A small masked image model, trained from scratch.
Model: 3.95M parameters, 40-pixel images, encoder arch vit, encoder norm layernorm, encoder activation gelu, encoder layers 6, encoder width 192, decoder layers 4.
Training: 18600 steps, batches of 128.
Data: trained on telescope images of galaxies (Galaxy Zoo DECaLS), 53.9 epochs.
Rows from block 2 of the encoder of a small masked image model, named by matrix and row number. Rows with one number belong to one neuron. Each number is 128 + 24 x the weight over its row's rms, rounded and kept within 0 to 255. All counts start at 0. Numbers have three digits each. After the name is the row's rms in percent of the matrix's.
Before each neuron's rows are labels from the 100 images, of 14976, where the neuron reaches its highest value: "strongest on" is what is common among them. Only what is clearly more common there than usual is listed. The data: telescope images of galaxies (Galaxy Zoo DECaLS). In brackets: how many of the 100.
# fc1: MLP up (encoder.blocks.2.mlp.fc1.weight, 384x192), inputs 96-191
# fc2: MLP down (encoder.blocks.2.mlp.fc2.weight, 192x384, transposed), outputs 96-191

strongest on: edge-on disk: yes (48); roundness: cigar-shaped (36)
fc1.188 108:159114117111143110148139131074174156162136134122115194156154113140113101137152102153103107113148107175134075091132101101162109122119137132123101204168130151132137133061122117134153143137113095183137129116145136157114166151156163141105146118099104113132158103142115124130119130106096128129
fc2.188 099:115102097149143165129166149111098172100131188132138131152123097094137112149139124121086096137134127157131143118140129148126096127088148134148177119109099095109099117102107159077139116096156115091088135134121157115133142171128118159150121131110126125131130162129128146122119126087117134088

strongest on: edge-on disk: no (65); spiral arms: yes (57); bulge size: small (39)
fc1.230 121:144125136158167149170170104107130114153067124117159167137120147116113132127143091117125121092127132123136094159124143085123145148107156130164149115135128144127120122103133132160099176109166134153132096149173097173120156173128124136118110154118100129112127075133133131113109130105123068147
fc2.230 098:129117094104111098122124167122108169141177161103124120110074109114129144121132142123114097149143110165118139092122106130142157123128169111104106137125133100098105108109138130118088170136122162134129147130043149146146117079130150106161132112136134149119115142120179177123134145134139136132

strongest on: spiral arms: yes (39)
fc1.88 096:143127147138132097150121137148104080126145143141127132113110149136148120132173152155191138126131133094111090121131127128107134100168093120115101122122098128116147112127090086175141158130102149122159117143136143110098114148121136138149158143115189120113108156149099135097117127154127117187
fc2.88 112:104146116141137124103135114143105139107093126103138151115104132125136156139138101115080117130095112144129170132115120141147136129122141107125164087127144149151126132130152136147094129108135168082144111137090155116154117110138133070096140136125148138097160103101163159129133146149109123093

strongest on: roundness: round (43)
fc1.1 117:120097138169164159169130120098098119137133111168128115129143136100140127141138080111090137129102128125122162130169133132136097159186109147166096141117129128162128147134123156112135118094081171091121143147097177109129126163143099132168138124121129089086130067085104117129102082114135163131
fc2.1 115:090130160146157112138137142109080131129093127100103101137156109123143111100138113115069105111108113152142138135154129105186089129119120141125145176085121112153109117125151178091127145124137124147121149130104116126143108160149117154135096138170170118149117129114116139117120130142140154110

strongest on: edge-on disk: yes (27)
fc1.64 092:130134115153145157140140065140057136146127147129159131104112150159151142171066069120152138130124106153132192162175153107120137159105150148155177120130101135127116139144153121144100116099153123140134102121143152130133136143095089115095095160126148118081110113095115131137139140132103119104
fc2.64 092:145163120099097096086101155150203130096134093119128117117126115158152142136109163120131108171144096136122103130106104161159108119157133119130164125118144139109111094148133136110123119148057133109122107139120092102147137103142150112174174122127134152133133138117165130144134152154134111095

strongest on: edge-on disk: no (51); spiral arms: yes (42)
fc1.365 094:106137125112126163116126127137175096177103156126160147152133123105146140117138125091106136124104154145141149151084133117135135129151134085145100112142172135123129132115113117122088110096135179182113096142129114145119117095123139111124135121130137135099135105134117156106114125105126150095
fc2.365 116:115134147140152107128115117135107125025094110130119146148138137133153122129122132126148140097132135124126136117154118118155125156131089134142217140138136146161127161123162112168117120116176084106150150137140142153135123132140108105091114145137109145108126084124129135149117113130093134137

strongest on: edge-on disk: no (52); bar: no (33)
fc1.129 135:125143148124121077132076152097125132139100144141107151131111166120141108123169163090151121168135114065115141159110125108138170130178118098139120124135156161149136126127114127157073166115174181110180140139135105153125094089113108109143172111153142137153099149120121144099097127094160120159
fc2.129 123:107103129142150146151154092123069150062137137141121121136126091126096110139103150118126138135129157154138168095143125073124127115104120141139143163157113135142149182092109087086144099118117099143127125109112137129114128139131118164152109118100103124109139109178133125137106142128112126163

strongest on: edge-on disk: yes (26)
fc1.308 100:141082116132134165119151127095111175183138115094140184125134127111153142132150155120101127120105108170145138138129101108141163149121166099131151147139148138152120124097156171147106142152146065141130111107176125125136126081149163123115080121106133142122141122106127128121098133137079109082
fc2.308 117:066154143155117153093121125138132098102104128111154105151134092126095120130122123107100103109104136124146133104114137172149106131136108121137170098102129125130130139121128154076147102120140193130086158133111148136118113153176110120132089140110167153156108158127136094139140140131206136105

strongest on: shape: star or artifact (35)
fc1.78 098:120126147140122110137152137152145151142142143143119126113123104162136090111124159122175132153163143111130092062119097138114118097157127105118095135117137116114198158120093080137149121135139089107144103133149137137073113103130163132152157116116144148145135151164086132105108147154102099151
fc2.78 116:102106166151131103138119120090119104104075125132109168159098147081102134162156141182120126113120125088131176146143162110101170143158107124167140118145132166148101135089126089143100137121099166116159135122111118119151100140099075092141133131158119139132111111140159144144101135102126113169

strongest on: edge-on disk: yes (25)
fc1.267 102:137093122123132153123164103136108165166120143114154147138130124120165167146101130127091163178111139146174160099147135129135140152084164114116146105138178145153113115098150136103112121114172086186145095107134135114132137096097117118122106134147126125109137114126112132143123134137107092127
fc2.267 099:093153113147119126114119143184111160101101079106159086101150106149146138098102127118094126124126127111134115141148105161148105105125120117106175100083135120112131141171149154076135123139125136093071152148155109122130125151164145127132091130110170134135145127109124106135135143177167129103

strongest on: spiral arms: yes (39); bar: no (30)
fc1.277 097:122153108110149133162140158133137106171079139136165114115137166128124147137121075101135130099115105148133173157196124104167142152131184117135121122121119118130117106121168167168101179080148135108129153104116147135149152144132146097102107169170125121106151130118138167117108148113123092123
fc2.277 104:158143125110116120125124148152132139146138109117104094108094122132172157093131118063109111148114119195104129027110135134132101141173107122107141135156150114121127125162130145121139118132136109131113151144141097136132115115108135164151171134146113136118142083106149120114130110140107101168

strongest on: roundness: round (62)
fc1.190 116:123115124101120134166120135107160124150123166131140127141136139105110139130119106119133150108129132101132114172123129097145175165125192104125110128131128140121121108100145148186089187121103134098162161113094147091141117170125153110113100157157106097113138130127144178128123134134162143143
fc2.190 132:128107124134097144153158157133108140099122123134121131109116112106115112156132116112117137133104115171125145072096146081110131166108149131120172131140134102101132168114127118133149109089153088138134156111135150160145124122139149175156119146097096103107140051105127137170111110118101064195

strongest on: roundness: cigar-shaped (36); edge-on disk: yes (33)
fc1.254 097:116122122144153143148127102116160137142094165124142132157147121133103121157091076159127125086134124099137129087167099124132120120122138140167114140095098135126123134100148147141138135123064108122124150107145168115123160179171137118109087111174111099119160156126123133138130129122118158111
fc2.254 097:093102170136106111089118155140116121107151133135110120145127106089121100138100115115136099159128131102130150131111162131106128164101094120160165121100115087095150157119092105099162135094150131093116157176120131134126084152104122122184139160133096136153113084129136126158100100094097083167

strongest on: shape: star or artifact (27)
fc1.309 130:143141166136123082144123126104148130118153159142096128151128124112150117105114105105144110123144136127133096079113116093123155131162149116139101152137110160142143153105115101133143168094112125186188125114081148143122147146150159135141143172099112128111099114134120142101133144125158131152
fc2.309 148:115141093104137110152107145163181130127135135115126130131139170126181146067132109085145105112131147118122068145182120144142116140142177143116160126146111117127131099161150115120109124149119164146168108128122131107130145110143123082064186148115122127122093148134134091091145120145151127087

strongest on: shape: star or artifact (26)
fc1.240 119:124093134122164109126149171083121130154129131122087179139134137137151118121153150121114133152141089117156103130127100109112124142103136127117121127145152138137130124074123111179125136136156092164166115112151143142136143058122162153155103122144140117138151137138117124117092173091116121149
fc2.240 129:120111142138138162142117131099107147109104071095121138131119094131079115130105109104070105151108123159143143142154117165113128143080137138144175142142120114152139128112109142084117143139131170151102141178097098129114073138115118109162109156181111104155177118159123097132130112130135120104

strongest on: edge-on disk: yes (47); roundness: cigar-shaped (34)
fc1.95 137:146149135137138117120132119128131128171090148123121124141155127161137136167118080164134126094137116164137111120147117103190130142111143088118116124120131161140129133096167160135147170138131098143115152097130137145128125155154159115112122143099110110146147131106109148123146158150083141104
fc2.95 146:108132163195141159141141144108137108128131132113141140151151147072088095130105112129128098106146143118149121103123128127112125120115134136098097104080067119129155165148074114140143142121107145141087158128123163109125130146106171143160108142122152126141156114174141109083092148101148084134

strongest on: edge-on disk: no (50); spiral arms: yes (39)
fc1.355 087:144102114085126111122105150106153086152098143108135151178125123121146158094129190097148113129108107094149078189099098124144147159138139081120141143150118159144096097112146145153079132135140163135149114148142123120157100084138170088125132136170122158129124151119138168081113152119153125134
fc2.355 087:125133152152127142151149121126095085079147102154120123132133134132101093128109138149130137142109147156145119094132129097133113143110094136140190150129143121157145165125110076141148107106101105169132150136124124149103115137097110183166117151138117113138166103130107111154090096131125096185

strongest on: spiral arms: yes (40)
fc1.339 125:120130167128131139130103129129165100171120162123123130157157123115130130128125056127128131095106142140154151128135159099169131147155192111123103101124171146156120133112155140163111149127139152145152154129079128106133103177126125114125160165132121098111114106126129181116125138149162156126
fc2.339 128:112094127142113124158134130120103148113117126128139172151090140091128150165115147122132133181125162155124142111120167132098128157106134124152143136170099137110113107107115089133125117107161093159121131117101099130146128126093102104139132142105079130101122080143158137139126134102112111132

strongest on: edge-on disk: yes (25)
fc1.218 120:160128131109121104142148104147128134156131124109120137115138105140136156127152163169166134170157135094132075125123126145098119156128125109099118082110144154144134097131142134147130134170132111129118036110177116119119128147119153183135123110140160122142143127121111099077128144143094086101
fc2.218 126:084092122140126102119129135118104150080130146144111121137083123109102135095134157099105094163118135139113133078111135126113153127099103134147170146110105134109117136098139118077133129111124130180140154161103133146136138091163105098164105165134150153137123111113156123122119136117122123168

strongest on: spiral winding: tight (26)
fc1.233 086:160097132115144116129124132096175124164097136108099160180135114134169137105109156090159104145122111126173088161119101140136131172129194108111127152132127163156108118116147151126107137139169140175182126119133132133142141118147170087144172139137108148138106147123120125087114159115148085124
fc2.233 077:170121151154137119163150111104101077135173119146098145137126134127120088140127125185120129147121138152158111112148127092099115149136119136139145144163150146144139137105093083126150151084109111186124120099116121154102135145104139200150131140110075084132140121137108121128119098116115114173

strongest on: edge-on disk: yes (43); roundness: cigar-shaped (41)
fc1.124 118:128119134166139115113180139092152107154083122128146162145163149130126128119114101124116137108082109140173125100122101120142093134121131110133112125114139149147135137080130144124131129118094102193106130142165127148123164166156158156141115134132119108148187104130115130111116152138099122124
fc2.124 132:131109160140077121099135155121134128171119166136133128134113139120103088153131105149121084106134106147145162128120136140112152122106164124120104115095124112117114109108090119117108141148123173121108162132100178159114105153104141152119118128152135120153122104102093099070119112134161097106

strongest on: roundness: cigar-shaped (47); edge-on disk: yes (44)
fc1.337 112:100099128134157164145158116102187121144114139134165153162158148130126125147103105189108147118125141152154102079123106101129105132114133131163107172119122132124132134067122131131119142091075093206128148120129136114109173161151138116100096115123109106128181131137112124144118121104105132120
fc2.337 098:081129169161101121079143147140131142139134145140100128152129142115138104172127121120138074115135115139133119156111136119115145151137102135143152132086104104092120154120101115078161114127135171119145187115096144141123109170082121105153149123101101143166102104112119119107153119084109111142

strongest on: shape: featured or disk (60); spiral arms: yes (41)
fc1.167 098:155178152127126117107108147171111109163110147137111116137134135152178165106128180090185117149121133140146151147138124114165142144172148081114096118112155180160151167153150118123111120144140109123131142117137125109116128070124158119190164125090137160111114157113094143097113158155132126120
fc2.167 105:185119124157138110130156104116142124097145156153111153118111137104122139124179118133171149107132147083098098132158162076121144152138136115178165115136071147125118142085121105099160132102151093152160112102150131161118135142168100153059099155124125121134089131117102121140126088121117137157

strongest on: spiral arms: yes (40)
fc1.141 076:132112105072140129135143184107135095145111125105136155170110146112141153113164174104147107117132101133153083159106092099130133176113153097099138155142126165140099097109160150158101137149140121147140138132164143136163114095135180115120119132151137166119150140108151148084103168104142103127
fc2.141 076:091141138153103129140136127153102127080162089145131115129136130139104090126110147083101122170094161147140123085115130121130121140121095122148210136117146111128159153123110068140124105113103131121128153166129113137093109123088095178180118124118109144155160131134123112164088097136149122175

strongest on: edge-on disk: no (75); spiral arms: yes (68); bulge size: small (45)
fc1.66 127:153136126164152132134172105116124114157105138119154151142147144139103137134113066160141128082124136142154119113110146064138120133131137108142124122122130157123121131094143145150119185104145116137123120127145136144126151169156146157111089154115088124115136077115126164125125129135101102138
fc2.66 110:132147136123144118147130171128106144146134158115130089128122095130108134099133114127104099112123116128120165144096142108158158104095153120113132111110127125109116136117143156123103145145075145110130159174059110082149089117137142106127165164154117130103095096104146151085135138140169157118

strongest on: bar: no (31)
fc1.247 112:126107134162150146143118092109119113133100130119109143137099129121164135162099148153132136146115138114163130110138129146059123152104153137166119113161150134192139107152119150158130141114154085154127133114148148127125167123138118080174098172152113115122123160188115151150103153139108112132
fc2.247 114:091157125079115118089104153140137146136175156128129084136114142149130140117182114125153092123158115120104119145095138138140107148167116107116149119104123112078098139123151139084156136142154131110097137141092118144142088137168113113117170107071164136167093135095151135116162137099126172126

strongest on: edge-on disk: no (50)
fc1.251 088:109178126098099106100099160173120093133142147121123117119162116160120105122133162141158138130151141139136134158080137172151119115139139115097097089137168124113134104121138107109122110141136149142091134130098096114097077112148170120185160107076099125119124131130093128114124149178126122094
fc2.251 086:169155137111179123169170107134149099081101166146138134147168167141119111148135107147171158071148170129139101112136153083146112141105139143125156105142118150146135105128139111154158150118127078144174142089143150138103173150134111123065133127137118098105142137125108111118150127139114134141

strongest on: spiral winding: tight (27)
fc1.383 089:133104104133138116148131125128117154149107137113134134152115118115121152090100129112140111123158126108146085130174113147134133148126213104124138139144104146133095119124144127090113182106173136196135089129112130143148159125187166129149151192185115130119102132137132158110138126121156130147
fc2.383 078:139127138145140144180153121139127123073145106145131126125157130122122108101125096159131143097137152105159088154182142105122108135135183144108190101121131133141138163155113096108146156121102110161115124121139122126109153193110130157078133153123149099115070118144126111110128117116162131143

strongest on: spiral arms: yes (40)
fc1.249 104:123137133116153129143158117087091132127101161117088144157134136134122131128101116111146119057110117167151110140164139117118143171078174140173162152153130163143115132113152161171126139136147118132128126135108134149137132137103110127105130159123070149100109101129124193091121139075126077112
fc2.249 088:162149099103079101098072124140099152176173120101117116159100088147149145119115142140104080180137116144114154124097092152126136127139127110092150143154136157122112149138133127098142112146115160149138121116089150142144129082154154095142164118141101131145134154114200089138171133122159162129

strongest on: roundness: round (46)
fc1.2 047:161082095083155145134113114099123154121100128107160151152109140133132150136095094099132107106148097129140119158182077122100150124133147123151152169180096148123089105116134144163102138127170127139148077110102164144148162088152176115082118160163115138086150095119150116129130153083112125119
fc2.2 047:091158151148127109129125141159140121110171091144096092142133104133119101142124149138094099155087164125149099112100138111132144151145101119117169100106148114140156168154117054070146101123076162142122164139135112130101086156125122155150143140107168122149119132130154106131117112141161133143

strongest on: shape: star or artifact (26)
fc1.228 124:131129147126126134170143142111106151138158146129143140124113116144118090154151169153152112130159121147125081099088127120085153126140132097116135167132123107119142134127104100140109135130164128186150099102138151165107133095103161165175165132103131112145142123143113121097101136113110118153
fc2.228 131:118102156115109153147120154127088128098105137115123116121079133104112133151143124156106100136117117117124127189124159128115144147156097136145148138145116115111105114115130122109121130119118167165122143140082141114135091162122101103141162093131132098125108091122150159141136116123126119182

strongest on: spiral arms: yes (41)
fc1.317 126:108124145114118176148165097117122140131128142135116100118159102135041109127146120169123147051130152153126104120124170116122144134087142107118116135117133112125140148149116119122126102172091169116117172129125100118121105164077122194125129095124134070147135116174122141123153108118130151129
fc2.317 141:117141100091108162094112139147161106153129135111141109126119155148176150077151125124136131091137093110112101228147113168137090141161126120136146111123145135126093098141145161147114124161171190142099075123104120123136138121166139115089177108136162135125094157098114141141175128148143175074

strongest on: shape: featured or disk (63); edge-on disk: yes (29)
fc1.210 108:146140124138153130129152112139092144157107135121092144134111163178187139164119133134131126102127114142131134111095138094144158179111125121143127140111129150155120121168155132129119117141144082114194101124166128143130132101121113137095142138136124137116127104083119140120119131119092123140
fc2.210 114:182156128114107091098096111138124104137151154137107112139104116140131148154123135162151096134114143113110151126094160116103149128158063116169114100163109159114118136102119127095114068097119149123135149107113138158124113122159130136142129153113106107108079122112112129135177124122156167101

strongest on: roundness: in between (62)
fc1.214 136:134097154146166137164122130103113156162133127138128145137133145112121117125144070131086167164139141124155168148172125136140165129161129153141116115130160131136135105100129130136107151098123149103135119125087142115130129171098117146114067129134084075069148075137125130138120132120133152114
fc2.214 123:116167109137134122108147119146141162119077153127130105137119135128113158104082119084144097075132115126104113127088128124120126149107115095136150138094098145116105124157158156083101143114192139135136160139151123169149113126195135104125106150162181150133136141090148137094182136105135160111

strongest on: edge-on disk: no (52); bar: no (36)
fc1.194 074:132087104083143133134134159108144127139102124113111151161109158106171158095136162076150124132131101126152086177119096106118147181119154105119144138142107151144100093121141158154085145142175130152165142125138138139161145086136162086118106124139112162114120146108138146093109159092151103115
fc2.194 068:122135148163118110141143126143122098082149111160122127134119147136121089130088142130117135165106158153149108078139130110112118142135092126156209148136138124136154155122093071135140122080099124174128156145132131156097133137084095167171123148128099125145182140129110125166092096123129114188

strongest on: bar: no (33)
fc1.381 128:117135150101122123118138131125156127152134181156156140159159127132089092124105138129124172092101143103135087112097121116132127125140137104147081177148130129127134128104120119138129144090110104124126130138152134108120099110134155139152118147144162098126142145159116145095086115103120170152
fc2.381 113:132177156120152157101151120179133091148141151178147068130191136154092124105088122116157145100130166136131157099094170087123149136104124120103097082099104116110140183156132105121142089124126144155125171132112166156112143141094116150108101111105125120106116107097116131142169118120146134165

strongest on: spiral arms: yes (40)
fc1.300 125:099130134114148150113134115130160123171149172137125123122141159117152142140127071102120175099151107161141114117111129128151122160125175123128096110114169128135117112143152166167090153127162126139152134123115128111140117177090124124146135130124151093109165148109128183135120173130126143113
fc2.300 141:125121120116105139168111180110097107135137135130160116119107148108099130151127122162109137151081121146120149101114155113109122145102104120131118136178105115133134120118125113147123105101105102141095138106104143125144111095118129145137130174138115097100126055139148142155108144127136147145

strongest on: shape: star or artifact (26)
fc1.145 085:143078105076136112143165128107152131150102132106142159151101127141127136128124169113123111147165096102139075127111085101128144139106126107132132176144097139115104102088137114159107148126159134140184095127175136154130127079156175108114138124168139138137171148124130129096115151116123088156
fc2.145 076:106117155153155103139149140130094079102130112151125140151109146107126095156128128143112111155138161158155140102142122104138102143161073135129159148137139138138157155083098077127141138089110116133151142149123127137108115181098104164132151145105106128111184109136116128128081112114106088170

strongest on: shape: featured or disk (64); edge-on disk: no (57); spiral arms: yes (49)
fc1.111 111:096156155109179116141141144139099109160137168153139116121126124147128109126144117138129163137154123134129119125171108132131164122164151129125094124139163118123165141127125114138101133092096156123112116086103165156109093107071155152224134153146160088111178108124105144097118154142115165165
fc2.111 100:148130120129155178150177125113110111115123150109144131137077142111169119158178108146130127072114096156122139127158135091116134156125116149157138154162125114149122133116124146140119144100095112126113105086122163150115107138134105154092143144137189106126164116113109141157104122119056116148

strongest on: shape: featured or disk (66)
fc1.307 121:123104158136132145135112122121154118160163113112143127118116100106137119125160176127126165165136144089136078137095151142090146145145116126125130101118160120134149124130092143134106135158148138142133084128154104112115097079075149155171102106119187112135086158139114113116095103103149109119
fc2.307 123:117109143161156149093172111139053127064102142122158129112095108137125117195129175131107128120140105156152190132112135096102128133069098141125174095101134123131126145107133137079139133129144084124132123113130152163120112100174117109144082144123151127121142107121114135142129159142096128142

strongest on: edge-on disk: yes (25)
fc1.191 110:151108127128123081143091136156136130114153123127104169142134132126175099151151139171135150176143145131152101113155119140122120137157131151115071116123130130139141097132130103167127138163126050116136119116155207098118181127125143134141135127101169102083095150126076112133095131145109105133
fc2.191 123:126120095127149112123128162122112152122127117109106155113101110117102152139158100138080137140078115118118183097101115094139151113116092126123154115151146119114154106098148143126106139134063117080156141138098106109138075118152122099135124139124097120122166121133162190163082150121102165103