From a checkpoint of a small masked image model.
Data: trained on telescope images of galaxies (Galaxy Zoo DECaLS), 44167 training examples, 53.9 epochs.
Rows from block 2 of the encoder of a small masked image model, named by matrix and row number. Rows with one number belong to one neuron. Each number is 500 + 25 x the weight over its row's rms, rounded and kept within 0 to 999. All counts start at 0. Numbers have three digits each.
Before each neuron's rows are labels from the 100 images, of 14976, where the neuron reaches its highest value: "patch colour" is the nearest of a few named colours to the mean colour under the peak. Only what is clearly more common there than usual is listed. The data: telescope images of galaxies (Galaxy Zoo DECaLS).
# fc1: MLP up (encoder.blocks.2.mlp.fc1.weight, 384x192), inputs 96-191
# fc2: MLP down (encoder.blocks.2.mlp.fc2.weight, 192x384, transposed), outputs 96-191

patch colour: pink; grey
fc1.192:485496525509529537498525491498484480549493509498532506555508519495494511495474472507463500431489526515542529521488569454522490548492504507554498485508493536527465482464522497506491504458523511550528503509446497490516460492472481462470462514516503488483496499497499515494491526472511533461
fc2.192:503522478480474474476471546512494530486546487511455495520490471495513506504489511495488465522499496539503547470482505513519546527490479462469558496500503508509512516497490493492489449547457502463496526518480487475526480453482505486535557504513505526499530510490558502492508501494510524468

patch colour: brown
fc1.144:512509516529498478508499531490540497499468502500471532520477543478510498509513527507511496529495494485511480483490489506515483513568477487528475537514514501502516513488497479517505497453490455478495544492497511495504509509497494480558507490494475520505496502509491523529464517478489523535
fc2.144:488516473478524498506499509524524492484492508454503501520470522497594523464477508473520487525494463497506485552568472543525450523502518492502531509491497495520443446527535526507497549488539511510482460508498494490514526493495487451485553515534570499502511537472504516479496504525486477491

patch colour: grey; brown
fc1.303:469480524482549516515496492480536504562502501510490519519502522468526507506516475489449519499515484501534528520531497487523515514513519519540485499508549501521481484448496509538453515457521532515549492503465504502512480525475483472499502511522532455485552501512508513494480530475485504477
fc2.303:496510454451488516489480520533463528462499472496518461459482454514464521513494490510487499503529484519495535532482501523501505517499516468452596467501515503508477526511514503467481484514539500468452481518496492504535466482537533511508497506530529486474496474505516499492526514542509528486

patch colour: grey
fc1.108:470485502509513494518475482463477471513481507486497503506510463493431487571485528538488506497477525516518503504501541538496468514456534496519471492525531503521526461490504512521522533486491529487473515526497487482483451528498480488541536535519474468516495528557481519513498498506529515485
fc2.108:470521480531489468471492489532512549508491495484515528486510482485527523463493460467475486509507511499493497479520466516534488488553483488482495470467513501488511499487512509496493514522505502506485514516491500497521487503530524471480459509473518515474508494478528493455538499518499536490

patch colour: brown
fc1.73:529478482484503496517512500469457520536543475490491510517500517489522534506521504519512496473542487489513525516577484432496492552517477498499500512521488536556467486471516464512495525508521442482528467474507490494530492453515504529488495509509540519493511507474503483472477466489472489544
fc2.73:458545507500527507513515499515555500432500488488497488517512477509507511463494524461504478515476528477485467489485489532558461497504522504473532486485509512504512517515503517441556500477485506520473486511506470447486470530521511458512506508483520504547479537502527478471518496496574505500

patch colour: brown
fc1.198:524515483508511513490547524492539527510458471506516546527505541496522527502482485456513489537485484546524503456507467548528503524493560481504505531495509517512475510490541534484463518452540427492512505523543491511530552517525506486523499524502481520499525516491513525492458519471488483501
fc2.198:482523489507507474509504509534532536498543481464481480487502447519527511445484496469467481501492509510493442494539479517527498499539494498481532486480498492491508467522491503478505530534493561555521479500522473473496467484482518494472508502491530523521517527500516471453552505521519491478

patch colour: brown
fc1.23:548498466453468443485482507503454512539530510502477509507465513510514544477520520491553484527488478491501514518559475495461524543519531455479513504552500559534480483479519477516493503511516465515497429460516494524527532470554560534510505538549499512497497497449503494462489482482464483514
fc2.23:464501511528511500542524497523544485388476447507495501515509504496501477465461500509507490504466537477501459469518522512536489525506479532523570516492479502502515508511488444468532516465438515523499530509493482487480480510461470458471511524541522491536496486518517466492480479487533504549

patch colour: brown; grey
fc1.189:457448544512559513530498463500494501537466493490474535522482503470538512497502513507461526507497507489557527527537505486466521510482514522543493478504544499525493501453488487545472513480540516520570476508496506498506474500466480483513487511533537468486515524547498505489489523491495492493
fc2.189:478476487481501519471469492540466537464498474471500494462479468508488520509512514466458498534523494522512521514495487550493503508502515494468575438473510487489477503526503524454493497534557503472450496537490491483518443478515531502522486498518538492489516507495500463476529498552508511463

patch colour: grey
fc1.299:475496509476524521526501509501506514552490507490510508517507539478499527517511475484485501450477504542506533509545513474529526532514553492522493505518514505513489499468528528534462527466517491510530519490469499497516458506494510475495516522512534481464521486503512526469483502477474511467
fc2.299:508518456466441482512486537519503525472527472472488518492454479488516523510538497502488468509492483523467496464469485503531494527550480464483571506539518521501482508497514469512492499509502494468479492497501468500546461472511530491502551501488520527495508472493548523487498513503491505504

patch colour: pink; white
fc1.148:509497511532529542505531481487470488551487510492523521564497521505485512515479449523491491435490531508545519512502552435524497553491504495564494501509489531536477488476541517515493523470515486500514516502475499500514491519490485470467460505493481498484500497494500523502484514474491532474
fc2.148:515518477494492459492466552504506517504509490505453489501485456494513510506474522460514459540494498515506543462484525506525532513511497468499541498505520505516519502497499505494493462524461492428465536529505475482506471462489484481542559512535470545503492527496537518516499496506539524481

patch colour: brown
fc1.242:517498491500485502487500502496469509511493513487510522529500501506490502534516505502574476504539513553514497504495499466494479521464535479488518518515498535515504516490510470504493495535511485554475507428519533520501539445491515493522501465516465536510531486499494506509488500478454450532
fc2.242:475506490504487517500497466506449505467539509487506511494534456490485499507522527520479486496497495510483555503501515487546514509461491516512554456483483483492498546475528487486536472502462503455472519476500537471525507493547524506498453534444531519461491495511519512534506499557521510470

patch colour: brown
fc1.344:485485540511503485486495498515564482504492519512446502530490531492524491471499501488489509501510502474516454494455494481475495507557465485526484517504546489489513501500475495519496490472520573520508553482490491519492514521457493497542479458491504498516496507508491536515508493479507542571
fc2.344:492522464481498490450519524524517502531496498482508487486465536520558510502497471495505499495512452515511494517484491526489457508517514498501541477482540496455453468530504537487521506512527484495466480510502500498514563513514494481446532476476512511496517486453505530530534516492480513455

patch colour: brown
fc1.117:489454498544496519501528514469475529520478497500475568516480518460503512532533489508508483522497474500500541524546520487527514534523497482552506546491459506527492521420488453497494507479495448506494483488476506506520501469514503490522468511511497513504485457476495500506428479468457537533
fc2.117:515501472488498516535509482487525508476505468492511499483464502494502518464503500567497515492479490479474474489548494506450468521498449490540528512562482514520505480500518505478498468476485518525478476492531492519493481563532487500481484546496523482511521535539498496516505522501483519476

patch colour: brown
fc1.224:477518490470499535518487520486521493510458492495444479500520483505434488558503512548521503478515501492497478546481547519493450522486500520532508514513508479507500472520508485508507469504506490429476545500521465464497474570475461504526486498527482506511517512518478528512482473470498460479
fc2.224:475489468486464528478465513473516506484529521488551527492516518507486468497522486536498508501501478504507507570513499538508449505514495520520555482512530493515501452486501546554504493521497493474432476509474511473506469499528514474461500504508515494483491538525523516527502503511501536452

patch colour: brown
fc1.221:473531555532516497526470483451464461520513512515491504532470539482492503521511510475531493483503521538500487510522531485439503510519492510505483516533505554573537518532489503517495527497525520535506492485457517527502456475448451491524539487498469498485494480535500530499486509436492492536
fc2.221:485491495522481456494494459501460476476486499492455494506468456482532511506477505484538482521501500482515554512526493444463525520482474509512522485540540533526523519491543469535491504501515505488511547463501519527508474552501481506523523499480453508499502520516521546535519537520538458546

patch colour: grey; brown
fc1.347:515463488532502534499527475512433479502476521494517509512459505489503512574505536558545517527492531467497507498519523498464490526491490481508480488503475521511512509471488444535510520476492428512514480482517503470485504515508497506527438530490521498499508525513476523517480491509475471520
fc2.347:535516463477536512493497472477500481452526546482508513509472498503508528472484540495504477502487465511480496540512475532456459511475492496510567501514476518494491484500497547534520516494523519484485440490528527532512506505537535483476519496486538530498517550495549517495523518489445502467

patch colour: pink; white
fc1.97:462479529532524506497543474483551490550486512494512500547531511495483513507471432533482524450493522516573496479519524470539473529477515511528478466481510536527479470451528535504500537475469499538505515517483496459502502570520495486487479547485476467497503482515491516481506527532496499462
fc2.97:496491546544474486458466505495500520532531505506479522527519472473481481482484526488514469531531532480519542479510524517504516491491502492494472460459468505513525509461436496484520496564481510461497535522466489465487460490483499469531497496509465527504489536543521472458512500491551513462

patch colour: brown
fc1.81:516503502498545472506497490464501512542487487479457561535496527518552520505529545464540476502517476498519486518543471485520523502513518509498494519491505537531495494460519511522483537544505420488528464501536512486496489440530540485522521490490505523488507511490489488456449525490473484483
fc2.81:496501490492525503503513481473516477480492490514519544540519482508432457537471497494479493506470517515523508444475490483529483507466482506520526533525492497531515505440477479480509493488470460540494488519499494532490491503555506522517462546504485469493546499530496475503473494482471521490

patch colour: grey
fc1.128:455459502520511570503531479482490521534476495486494522524502493472478510533493500501474493467489508540519539526527534476524519530483531503554506539502509497528490524445495494517478494476522487528533494489467484506508475520513507487498498501514530497494505477521513504499483485462455495465
fc2.128:483514453471485535516503506525509538461512470465486512505493479507483517479519516464478464503458522550495497521515490512538521507495508480467585511516498513513498509518514482464461470544478542498498485521489456486506451473471498498492560493490529537506525485509532480491512516509520507469